config = dict(
    model='audio frame classifier',
    dataset='synthesized solo parts of chorales (CocoChorales)',
    arch='conformer',
    layers=12,
    init='trunc_normal_002',
    max_precond_dim=1536,
)
Rows from block 6 of a small audio frame classifier, named by matrix and row number. Rows with one number belong to one neuron. Each number is 128 + 32 x the weight over its row's rms, rounded and kept within 0 to 255. All counts start at 0. Numbers have three digits each. After the name is the row's rms in percent of the matrix's.
After each neuron's rows are labels from the 100 clips, of 14976, where the neuron reaches its largest size: "top examples" is what is common among them; "peak on" is the class under the peak. Only what is clearly more common there than usual is listed. The data: synthesized solo parts of chorales (CocoChorales).
# gate: first MLP gate (model.blocks.6.ff1.gate.weight, 336x128), inputs 64-127
# fc1: first MLP up (model.blocks.6.ff1.fc1.weight, 336x128), inputs 64-127
# fc2: first MLP down (model.blocks.6.ff1.fc2.weight, 128x336, transposed), outputs 64-127

gate.306 085:109200127117115150159171111154168116172074151178129092085125095156139183149139144121137175136103152090126115082137134129111164120128129139142123158074142082186157089155125117178053102120106220
fc1.306 083:097094169106115124061146111103082119136151142125108169159083092087107072107148143129132089102208089128118137163095151111108093122155079177087066063070135155119135198137118123108162155053115066
fc2.306 102:134130063112137123152108122098099101122087070124128155104120061145088109138134181130115155141124140141156090138142104110109201107141164102113169105078066119143185074115087168150037089145073190
top examples: note G#3; cello; instrument: bassoon; note D3
peak on: silence

gate.313 088:161133118108067122098133141112127146097166126138171137093097162156116142157147123107084116079098108070159131094120124170105119103132161116067094139121186158106142136088166140124098149110135132
fc1.313 076:131165178077138152139174153096147071096133153143165151135118098134123172171147094067122153068139151128175120064118121116144111170125118110071151103106150143154135080103154097116119066165109100
fc2.313 079:132203155111144143124099126202137106177122154063143131141132172113150122119150171149119095117106078119160108134186141139107122147128164123193126160165106152140134148126102147098107138065082057
top examples: note A4; note B4; note C#5; horn
peak on: A4

gate.15 100:121141176158096071090055139131134129107128128125143170116150124160144139158164128127169072102093167071094164178113136136122107102085079143136103121139156122121130067128119159159153137115180161
fc1.15 089:135134102118144142098126103182144124176120103142109126114166203113149091166128103112145151111105105126105121132087178186171119156120110164119132150164154177169073089125124113140193115176130107
fc2.15 082:130147112066113125146097134142051106120127122111098148075106085137134107135187122140110093122103141140154131113098128130092121102081145130096188136110085091105104094181133095104118118092171143
top examples: note G5; note F5; note A5; instrument: flute
peak on: G5

gate.78 124:124125113120058185136127110132123113134168106137149120172116111124185106159094176218153098109155126094128136119157164136093143091167147132082114052077141142142127101120159095099166125122105131
fc1.78 112:083147154144098183137151145110143161170138153168124102095125103132150185107100120098092166132086100126114148080209114118137111129106161091116163153101098161208123185147158099126112094092087153
fc2.78 107:090128104149101135153156127140107145087186155107205158119144186119076138085094179096154113140155089160160133132209103142155111070142153131163113123124125134167128131097114189078173167134090150
top examples: note E5; note G5; note F4; note D5
peak on: E5; F4

gate.103 093:190127133142128126110079091140091122139168130164096124147149101160085147192100164137156129127109114136077156147140138111047107061029127111134112095085061118172073144080123072174100132157078134
fc1.103 092:114173112143120082125166155134097154077047143110162119134111087093123147105151056090154118134091140174136125147047152043184124171141101141116124074165090133116174136178116117145123148086176139
fc2.103 095:120126173100168163114116122142113103144142104088158102133240122134093100141095137126139110091180120054199082198090119133161111089124152127112111179055184067096160104166127129116152104121118124
top examples: note F4; note G4; note F#4; note D#4
peak on: F4

gate.147 094:092088187144194163076114190183114136153153116148099132139113091127134153204138158114092133173078194141106177127103108162080094181089161135124154111085140094195097070163108131139151094099097137
fc1.147 098:116115124109203152065134180133115148175082097179110162129177094099159148140160139116098138148119208158122168133130111131091139191086168131148151139127131103152086131144161160151171129075139146
fc2.147 098:138157132084118099137173142164157110058105158107114128107177117116108134095090185155142042174135161126142108123110140158128115156096130152123128182116110168096193083115165176096131093154149140
top examples: note G5; note F5; note F#5; note E5
peak on: G5

gate.292 138:127180102101126142132133137169166103146114097116095155099133105171149095137112140145179151122172165120076123131126091093107130092151018154094096177149168107124109059184161148118096136083099120
fc1.292 132:181085150094107163136159110093120137154148144123175138131184141108101150151115126124077082095090032102186090101154171150126105116088160097193142103105086150106173171134111106124139154123131128
fc2.292 136:135090132087143128122125150105125126124174128117127099163083054078169112076150140227104094104069085133159133175182116108128076117096108111130126085144191113100138147085095110075135111104155108
top examples: note E3; note F#3; note B3; note G#3
peak on: E3

gate.218 105:125118176184096202091078116128190131144119123123149079123088142110142138091150068151174086162078063126121137086116157062113118090130098159099120138098110112169085120138117128101101144121125116
fc1.218 104:183095147108073127116154140133100202134078148075121124138158176101180151110157080098189046155137144136128098095180170102140142049132113081145141102097124076168096084161126124160149148127083086
fc2.218 111:114155157111110130105145128103151054072112116210172128129128111076123131071102164132107111061125111112098184133145110129074114117109108096110137121111201097075120123104110119163124069148150190
top examples: note F#5; note E5; violin; note G#5
peak on: F#5

gate.8 168:211132152191108150139181164155177108135123196158141088082113120163135088102181149057141140170109106175150141097136168120133160154144094084171121115045170126150109175130109088158077186147127096
fc1.8 176:073091130124156138118151128166143141115159098124154155146172154127111129177094092226100134114140133095097131143159111090121098110094140161097140102119021138073124073073136149091144078094134116
fc2.8 143:195124111098125111134131107142090127097164138138133149161147089113144146161121110070109135141141153132172162108141146168144100090133155101073077111178148150156137116153145170129130131151154129
top examples: note F5; note D#5; trumpet
peak on: F5

gate.213 113:082211144142137104102102136077075127087105138092137118130131147133105155116102108140147123095211158145112091122173092065119132192109089144164094185114149191131080123133119099112117174120087138
fc1.213 113:129154105095141138116111166124103109099128118087112118088108197113095135205123092111186092112164150160106091150140111111063125166124122131086165146104135121131103165140189121139063084133156109
fc2.213 115:131125154164129151152151139108102135077133110081143120175138133107224099145084175105143142144108101150176141146063136117148114149125137100118059175156127191153103103127105154137104185128104113
top examples: note E3; tuba; note B3; note F#3
peak on: E3

gate.127 075:098161154124155140128131193166101126125129125120143155110136145137136052106138137120081130119155140118120130164109152124132128078141145103150094145117104117175162139128143074142120187117000123
fc1.127 077:171129127143142138103078088167103099107135105161129127116135094137131125137140127114141073084187087131191112168121160071165199142131050161102108180100140104158105138100151199151160112116185199
fc2.127 080:138132093060134140119091145119144162106129143134124151080135188105154186147136113147096125223097149137148101111079091140117121153197169158101128137087157112171107162096111140083122080185138095
top examples: note F5; note E5; flute; note G5
peak on: F5

gate.118 105:132114112132165078115097125185140116159158120122140125110097105160038168110084180127121130139060137139116084109173141091112117114128079132116187084100110117114108088162128086139132131116118136
fc1.118 100:098132119161148146161091132142148160182141161080140135091136077180079122136078167148083106129122154148122132090205102095129077120085085123129101120177124104131101099136172196175131068129147121
fc2.118 103:162136071147077151160118145129115101130129042200146088107099153137126106126158135112148132147089072159103172072172124149131089137065146104153152168132129141100131117069151161156109124176096132
top examples: note F4; note C4; trombone; viola
peak on: F4

gate.84 092:175150130107099140167094140084145084129097093137131120103150155179174164093121081132134134117098112191120116136125120086144169212099161081058121135096155078119150100174057131132096156133110098
fc1.84 086:122101160143129177074110151142103128110109148108159129140106145103122160081118172141132147154165147098127117089171127148113120062133115068094153138117103146127143164102091076114162044120136183
fc2.84 092:153091110084128115121119114084123122096133128123153059101100104110028120103153161119132081131115149193113129169107159077195138117094145094117062154157155092121092119124102193124115177182199157
top examples: note C#4; note B3; note D4
peak on: C#4

gate.276 092:127117157102155188048132209172142112107137137114167197145160156117144109103162128209106099146079102125131142107150128137073203138147152066172160117123137127102127106123144084143116116140075112
fc1.276 100:119096115114117180079121131119182124148102104145176139141130137098088109131180110146130105155113144123116151085180047111151146092150166144160094137152088117088150090101107122137161118091175121
fc2.276 098:152196159091157155120125132126109123082102139141113128071160136146076131073154120129089144098141090085094171168139106129099086154141154114132109112122101134174181119176092095093144137026085131
top examples: note G#3; note A#3; bassoon; note D#3
peak on: G#3

gate.261 114:165108145140105129153126073130143193153118163128133092127077092149092061097080191137060136085078124092072104128152057141132082117154150090134129073133163116144107129113133092127176101133118110
fc1.261 104:095122103127142115079116194101146105120136081109146146135198157104152177151168134121107080172139095172188170128099170123111155133097136142112148172136099150087131145148139150125089125094193117
fc2.261 103:166152138087184093185168161196175152128101185073124090088140119109128107113149116101136153107111132139180056144099104082118117119104175108158114169110153137078132178137066090142099130140141074
top examples: note F4; note D#4; viola; note G4
peak on: silence; F4

gate.125 117:093138116091147171099145115146131151156105167088140156071128192141128153145078114175101147088085154108169124089117153093137120089110122087082167141113112179135071063159146148152088071120153141
fc1.125 108:102074067190090119223118187147117150088117129113148155139125142150167113118146156167114144157186124145153223121145137079103127113129155128138146081089140071140179133086068112104137145171107110
fc2.125 106:117094106078143079090092121094108105136146131183113179146108117085080086095132186126105108121095128090161118130118149176146149165102102181127112125158137116088132131129157108169158069136109133
top examples: note E3; cello; note A3; note D#3
peak on: E3; silence

gate.317 117:085102153121040027143123202119164146176124111135156081110145081103120166147149141184104131141081119176117141137098092118087098100139152099119120130122088067119102125151111128088149120121126177
fc1.317 110:109103135112064032149120161151130179153149110104181140146118083107106115157167140201140123115096103174121152174097147119123082148136167094135113121119074082081099121167111103100147120120105208
fc2.317 103:050073164159156143086103193126177066150096106105122144163083148094141130158144174118106120153085109062122120126150076082111128095072147185122106067086150112161144156072131159140163104163064136
top examples: note F#5; note G#5; flute
peak on: F#5

gate.120 081:117116041112125079116097132129135115138105093133101109155179154093218125119147080135101130110104114148078122132145128094133188145078074132123067131120153160135151097108134091123134170071155141
fc1.120 087:126122148170128160105132073181120156173136173104198124103109129069084133128139140151129151113140114153162059093156113133087043100141116175141133138161159124140100150087164173171129144149078172
fc2.120 077:112106107037139093139154095101106136118178110100094108169121140101140133117137098133171144121072127099113148148157113155142141173063112118110106125147128100100106055180143135106168155144226182
top examples: note E5; note D5; violin; trumpet
peak on: E5

gate.119 104:133085093110142116152169206159128112148155089107091139154127174101106138147132221119089090142118135136148160164097110115132120125135137200105081120148090141152120162075075173189142094076064084
fc1.119 106:071143128142139122122084060123103179160136129141149106152098101109130184135116105073144123072158134130152075081197109188142162054116138089121193133127192112142136094141164067078109152175193139
fc2.119 106:163090076109116116132113118117121066098113112126159139133141120153129124157060110073152147131195142139115166146090110075087070178111154151173179144127136162135107080177077134147084145142173124
top examples: note A4; note B4; horn; note A#4
peak on: A4

gate.0 130:170127146132099104109134115137076119130090113163065148192149166086119160110120134132128131124131147116102163182085121163121123178053056190091130127149137120141080105100081216172098113122166109
fc1.0 122:126117098131131149115181107115124169119116186128159077145138061140169139152138159174133149082140090114158093121162141112126139088255118057165164128111113166104203164099190112117087161116121152
fc2.0 123:158139149100094113176111063137119137078140087180150078079138118077100156082105104124149121113171102097137131134101159165119124156124069177107138108131153125101124112077126148109138138156092114
top examples: note G5; note F5; flute; trumpet
peak on: G5

gate.61 107:162116156080095190088129112136101150102107096124150095113142076118176150130157163118111121102077122113137132112129085067170106101101105180116116176141100091110101123116163116088080096107080101
fc1.61 115:066111109093145141159145136105136147147131147121169125150096182158054091120104069173183154171099093137117112136183108213088217151163130096123143107169176109085180149112131087125150134151131129
fc2.61 121:144118104158156074138166088173134120153172143153074109149077122122135124108131121145118104154185171200166123139126145179125166183130156155122155154094125156123125151156109130197164078193147038
top examples: note F#5; note E5; violin; note G#5
peak on: F#5

gate.172 080:158151155159164132155124144139120089116108182174113138100176128183177163042123125120163177129138106181155113056127132130168160135122110188126178082122145142190128134177116116129087138145119174
fc1.172 080:066080109106088169145086167161128172085148084121113149213122094142120079209065146118134092137188111153123135146122070107134110114140126146137131118112092109136155114128080137119130106119171108
fc2.172 098:125156110155104123185113177135095099107156076124113116137149114100089112088144142101136107091048121094122156128115156129111073146173083124104059135114165133067158114106123143127124144162064138
top examples: note E5; note F#5
peak on: silence

gate.38 099:198088172110113079178148159148158135122195137209112099129079100117149103107147117119094139137135107181083177112113127081091180155115120128101154171106119107113165189135132110116109111153076083
fc1.38 091:141096195109094124175177129137105104169132070141140123110174093153169136178162107155091155103116140171112081070139106082158134185103099174212147153089161070108163153139071173138103150112112089
fc2.38 097:140094090176121170151139113091143146103109141138125160136090187114056142134101101130116149091140071131100173162064104109134138143139130148095106132186177136135080131109151105072179153136170130
top examples: note E3; note F#3; note C5; note B2
peak on: C5; B2

gate.117 100:136190161124113159145175132144115160136141153127163120131188118180103103127095180240096141150103178158100166118127097083136173138099118124155151061115128115099107097128110133176141143116126143
fc1.117 096:051056112099134072145102114131101085100161112099104114126108140160188146113174152068171158074081064117137060170129095115078081121135084131098144137082124157106125137099142148103094061154099093
fc2.117 101:098132089106156137147116115097126114148060073126109183131109145105121157128043136106119118122131134166181108121130131099165163141118115061114100075111205100131148164138137142163112105149148151
top examples: note C#4; trombone
peak on: silence

gate.99 076:126077115156133164136119180080140165106097182151123128138181163106097137148099129110109152113134141064096130064134114111127174136122119132045139100162117121133098108175135093074193166118059125
fc1.99 077:139195121099100109107129106108096120138180108125132124101088130169121113095156103165150103129120132171119131146125088114148060110170138126178130112123168158103131137102108143140086135144157084
fc2.99 092:110111099098172105165138132122102164134071186149136121099201149099095086116115125100062145130143095122147109160117089127133110145150115185065140119141132136196147126166141100170174129127087149
top examples: note A4; note B4; violin
peak on: A4

gate.230 100:149148136156114079131094170175122165122116133101187118074153123098065133117139177090142219110121148094075096143108074189061095097177076165157118148120121184127151084105158128136075111122153145
fc1.230 101:188074179131105138131150095102139118143104120143108104158096158164136158198095090136110076142092133158147128118102114118177121175121191089172134082115147128184098151084156167145149118059165086
fc2.230 093:131097046112160121050138107090103157099141108088187140124155098111129121117121177129059129123117167168090135141062186159159136104133079120150124115107137176122150161135085154081105173117128091
top examples: note E3; note F#3; note B4; cello
peak on: E3

gate.76 082:159113110116136158116109149119200132147144134149132151171140151168159155152167091144072145097153060155135167154141081097091117132094097151098138115056088114146129092116108145123127180104131055
fc1.76 079:136112131158119121143167134128091087120124134120114088160070149093072095110145093082102108115132139179154172183119087180148159128162081156095154111097164044111180122169080121120144126156115126
fc2.76 088:122135089114187066127126097139129162092147123161115128054173160206106131103109108165207091155099120126147112114155118108155068136124150119098155174181160150119110124115116138140131145180161158
top examples: note E5; note F#5; flute; note D#5
peak on: E5

gate.262 079:149200146103120157124114144128144132148141156083070121146148107136141092135127151088173112126108135047107103121171037103111107142170136116112126165132130149107144077151191080071119118129104060
fc1.262 084:086118141161087100121162094146115102168108085169094106129159107108135163125126156164117207075118154142176115123132156166081142144108156129107074116117108171093184105153133101129147119103142120
fc2.262 090:143108155171128112094143148089152150152116125147120152150123086196111085117160202121166147138166154122054119180149156107131113175117135071181145138221141189134140136066146118156150169080083163
top examples: note F5; note G5; note D#5; trumpet
peak on: F5

gate.259 097:126133123147147111145140095117132120113110130097175102127189151134164125127105126086068108138086130103079098054159100199134218107175079126116132150173098143201103133140148052136088148095114111
fc1.259 105:156137113120112103086103147159165127155103147147078146088100173146186132135125088144095112095124109133137123139096122135085138166135135084103125144117190089140145092143164127210117138147068148
fc2.259 098:119102133058131163098142108186136136176116152100162171171077133110185143124118106139116167126137098128151083140135085099144067132140163115094180128109153199188109110220154144116150112101140096
top examples: note A3; note A#4
peak on: silence

gate.3 083:138068103138107160104122149128160139089140173160120106150136152177146166136101149176127203136098073101152131142081112141129093110060105173124091112098109178077131077153120132118175136134128105
fc1.3 084:119122137107131066107103190108117122130108139165139176175073138107173075147154145107089117123160163140140123157151224143114202111114131104162091175152163060104124129070119139128113118147106138
fc2.3 080:150115117105134126124117146101127088159142144076109113142137135185114173138163093155115180137079079136123129140150134117142145120114170122079144085116134108166134080131146105101087112091151105
top examples: note F4; note C4; trombone; note E4
peak on: F4

gate.251 114:098144137097122151233113159114149119140110147137150106117116099111102183101117150149185204089135164096085127139133175099115123175092058186179132119116105173134109145092128078159133154123128147
fc1.251 108:098156136076118168200149143105187102174100165153144129111119105098067139145125166106131204127110119112098121176137148139114152174139141203151140109091115199155099153077119070117120114155129125
fc2.251 112:146152157087115149125090096078117164119148154131132141105106149130150056083150171152140108152081123109129121085144119131143110103121133101093139191042137113129185135130130195110073104117221123
top examples: note A3; note G3; cello; note B3
peak on: A3

gate.41 074:156068094136144122107037130152141143119105078108109113140128142122159166147147104112142170184126119092126107113101088103095110132108041169131115083121197122100120140091143133141174135118169078
fc1.41 064:116045082135117100078113139141187114120114165188131124126174083145180138089149173112113126117122094097108086097132117099149122178097106164128138098143132124141170074147152120134178139111152151
fc2.41 084:127126121126131131168033111149129155123101136134117107160146103088122126179090140107119109077108168093156149100116119131088131076069122150144176120068157148114089117099178144116111119113166104
top examples: note E5; note D5; note F#5; flute
peak on: E5

gate.126 109:132118145101146211092092191154153122152158122108146125092081140182075136100165108180124146102127106132103189098134095119141156094109132116112111130147099128114117090169123108118130142091206107
fc1.126 104:129136163116139192060079202176191084122131143132146145108136143171122139082168095137149200068107135146091129079125135106119143119143103126140090129147104150138140107160155130109146145113219102
fc2.126 126:119195127061175096135190168123109171090123085170155152103171140102135141148144127144077138104124104160089143070160172150125148134116113166110116188160128130139156139102112152135118186164127140
top examples: note G#3; note C#4; tuba; note A#3
peak on: silence; G#3

gate.216 100:173135056101144128138111180182172177159188134143117075128114100120083100116116158118151128090110123092162099148128180092128147167140130119128134175075154104137132109161123105154091081145093116
fc1.216 098:180074142173100133148082106137130116123079123093105144136114136170163136136094134194121136124183159091118121140035105096075056113168121130132194097112126146170117129132166108113217127136088113
fc2.216 085:064151165123136093182142113128141125124070133171133106149117126138106061091110101187122111134136110131109145071119191086134151179100088130114089153101085101111103081172090183153106176103108114
top examples: note B4; note A4; horn
peak on: B4

gate.180 091:141138110067132188168145124155118159139178112134192156129164201105165116152163107134118096100089150098035101200159111109146088144028139104153100124125112103147085087171118122093115122119101131
fc1.180 085:127173106141163116118154125098164097167146133104148127127138131176164120148124099102093150152098129146129155117144184101137070122128157094110106131195172145073164163116166133119084073119120183
fc2.180 088:093142172112155130144143130168135117057073110133136116138124091157139147164165155086112128077118137167167150143154127067155138102137096064119096118106158117157146174107092197171153142138165118
top examples: note G5; note A5; trumpet; flute
peak on: G5

gate.265 085:134124144153112151123103159118151100134090078168144143107084135162143121165077163092183152143131154150187112126136109111108136102110095172125101142161136169109052093148179076211122157107155106
fc1.265 087:106049106085092058151149132122098143095147095136091118160154138071113118095121165121129100149084110158113124156134175191185168137149141120121148077096115069097146169095137105109121081181115131
fc2.265 088:183074115168146115115137157148154141181162121151170136114087083172160111090156103170122123108142062142204111086099137152132112129142099147106221060126137060113088119117091085111180098111143120
top examples: note E3; note A3; note B3; note G#3
peak on: E3

gate.212 086:137168146171151101091137168121131128175117163111183171160102150090144165098148117112105116127091150168176142082140116076080095082084126112137122094093128130108131115077197132129126148094085206
fc1.212 086:075148130090108154153108130154117121094141137136092141110150147173100120116096191129175164120122126124032057182098123160162158163159172145182173173145118169185096152196088107122136134145207085
fc2.212 086:134189147131084125105120111183130135142176132099093105166134128134147080167115117167138098148144168139155096080157100152156180157088084101141085090188101133104146140158151139109120124123187096
top examples: note F#5; note E5; note G5; trumpet
peak on: F#5

gate.135 106:081082098189135163111083084103149180147174097114113138166075109122082155135076182130137120117097164110059127077199122155175130151097090102122144162125091120091110139116137095143146073172055169
fc1.135 114:154122100122137155132135140162186082138115114199146113151089117163136197126068234159154106109151144081118113119191134126115104123170125104125110100104122080100068090174163166067121106170073102
fc2.135 106:117106146106110114091113079105112090166131121156175083100148127145084133085110089083126090126116148079133104088128111092124100135103102129159126084098182132146133090125115119071155109173177126
top examples: note F4; note F#4; note D#4; note G#4
peak on: F4

gate.226 109:151131153180126109171156116107136184086124054152223177130101119106131137116156158163080121131088194103116105112102073122191085108111142136119155137083142173069072173138081072161135155066136150
fc1.226 112:128176133057160111216046055148116115132148169115164081142091100169174167113174178130141116136180207111116134118104104140125137144118172130164138152119162078158123061176109110124118063134142147
fc2.226 108:118097183150153126139114125112111132062189127108101132111141144183167141081153143082112186101099112128145137119113121139167150069162146089162124157057107109159110119123155153106157143070133159
top examples: note A4; note B4; violin; oboe
peak on: A4

gate.280 092:083163100150128139108092176103104164130072141178084182137111144169133104154144141140142112125125128055098111113180128187136099205093137126145084127157141139143072059101165129137119156136105114
fc1.280 085:139112110124158054045184131096101143099093118078141098105099116140188154157174129151099180168150173123164109146112175148103161156182123168137138088132155126070145151079116096150147121067137121
fc2.280 083:133193178128161140154113129166187143138202186087096156145145117097101086126130188135080089122121194197159104131140077115165128154138169114131129152173131131108189189142115173111079145122111113
top examples: note F4; note D#4; trombone; note G#4
peak on: F4

gate.283 082:137128140163081176133127199128166104087079095162109150147137145185151076099113123129159168137147103077075164137131106154069152136134137164148099116154119108184112142111186092073095147099124113
fc1.283 085:097140098157177122087157078091120148111196155106123108087098114179149132125129143144077112140136145114115091128131113061152129142105142054149148114103114139099209133146089134158153103117126163
fc2.283 087:140215099132104164128150110134173154105083107154112121130183147166098125104148135113119082087114107130127171228170135142098170156116106160101179113167127078144118121109163121106163184100142095
top examples: note G#3; note C#4; tuba
peak on: G#3

gate.18 088:167111153102151083178104141159141128104185114130155148151121170107089130113165174062099150152058135107157168069154083166149099115164149126138105175109155099137093081172114124179183097129150151
fc1.18 097:097076154130130160090131114165138150160081121119205128128133092140115016048141126145138136148148138140105155124118152074163108134066132127140156118127048162140040159113127169089138127111160120
fc2.18 113:172083068150097069109121112078063148078184136116102182114172202136185197133156131124116181173116155115048150133125116125131135137158151112146117133156146091159126127074153110106132101167098160
top examples: note E5; note G3; note A3; note C#5
peak on: silence; G3

gate.52 091:085097138138146150112098126168147103128154126129114171144152129098160153112081117115127143143100196124110136155100101112145082180054139144112136145137143144127070050104073141130151107087117084
fc1.52 107:175147145135168084149179102110153159121107132098115097103127150119104124075072129097098133154165097101129150089154133111131143078189164167115124096113147119107196168163152091117146135148072123
fc2.52 107:123109135090085078141047151097173062116103093101137116137127115204156107185125143088136162160098094110190095106130165102126146108125164112140142113117124159095170194097105107146146170119133094
top examples: note G5; note F5; trumpet; note E5
peak on: G5

gate.175 088:167136148083122152096172061133130137104098132121142144088148160085084189124140140108113127085087099137096137086124050101066149112170209165078095116079154108120118146145191052084109158117152127
fc1.175 088:067117120118135104168114151062117166158123109102113143086141082133129092140141088130110102162047113168101066148116178162153098108092146147172150193138154140125135046076106160129088135110143080
fc2.175 090:106158128084091074101107146168124124141133122129132094080134141191098126127094172109127178122173114116159137056148087101094116186092107132136108159158101167163144189117131125171142110125154134
top examples: note F#5; note E5; violin; note G#5
peak on: F#5

gate.222 092:099108124113104129080165185164146121100094136097199145151102062094119136094132147132091085119088157162080159175110100080139141127102101174116067124101127113117091087173147099101134194078066134
fc1.222 095:114113115110140150069077167149138098095132153158157102130108070120139156134144137143097130094155149159041149138167093089147143160123151071066041131105078158160131092144164156105156151089089181
fc2.222 101:176137215198091158173173084136142121148066109150142186129149154108155121160120102092124144086122141108157136150153118151092083041194137134163148157113112093115140090126123149129063109068120113
top examples: note F#5; note E5; violin; note D#5
peak on: F#5

gate.284 113:158157084084155070152146161140175082104134202109109162190135135125135145110143134195193124164175126135114144183159050096065102185150066137071125133156134182142114113132093117150123116096144121
fc1.284 102:097117114186146129144167116143102165125110110118114108065100148173077095150100101049071108102034144096141116125122136184146168109112147148131158093158136068072181129116160124095141115169129118
fc2.284 098:151102141074171136121125133107212041145173147099109118168098106154148138103139178166125110145130122176113133179091126101125071209101119100131133073167110076153124182129110139116186174137097136
top examples: note E3; tuba; note B3; note A3
peak on: E3

gate.311 094:131099133085145121119141100176124109129165133168123107094119120092168116073114141138106069107104154150128186118198090125152137180098061122143116128136111149120107119101163174150120160124114158
fc1.311 103:161073111148200116135181160173126104147170068095153164089118170113078105118129180162165075158118135134155118142109108112146152131151152137098107117107116148085110117155158118050134109173183105
fc2.311 089:115160150084071133144153112174040164158109127139111114178192112152155150126140125104158117064184130156060148082159128106101095170132159116126132140166074173136105088153096150144110085128132190
top examples: note G5; note F5; note A5; flute
peak on: G5

gate.2 116:127111116187142149093138147142145098116129078160093126146123182131128150086087154101176154157120146133119161118131121135109130182117066087130133111074088068160203108153105186137082180119140094
fc1.2 121:134103124143148109107126136181183154130112144130142120120099194140156071062124147122167159130121117089136122152128073103070157146148070053129107150124092118139166122152087166097115158121134092
fc2.2 110:056112133175128117168168131154097137127175119159099092099170083139214108113132089121151095114140116061150141117165130135136091138115183149075177145119128123145098121126088116235189157125116092
top examples: note C#4; cello; note A#3
peak on: A#3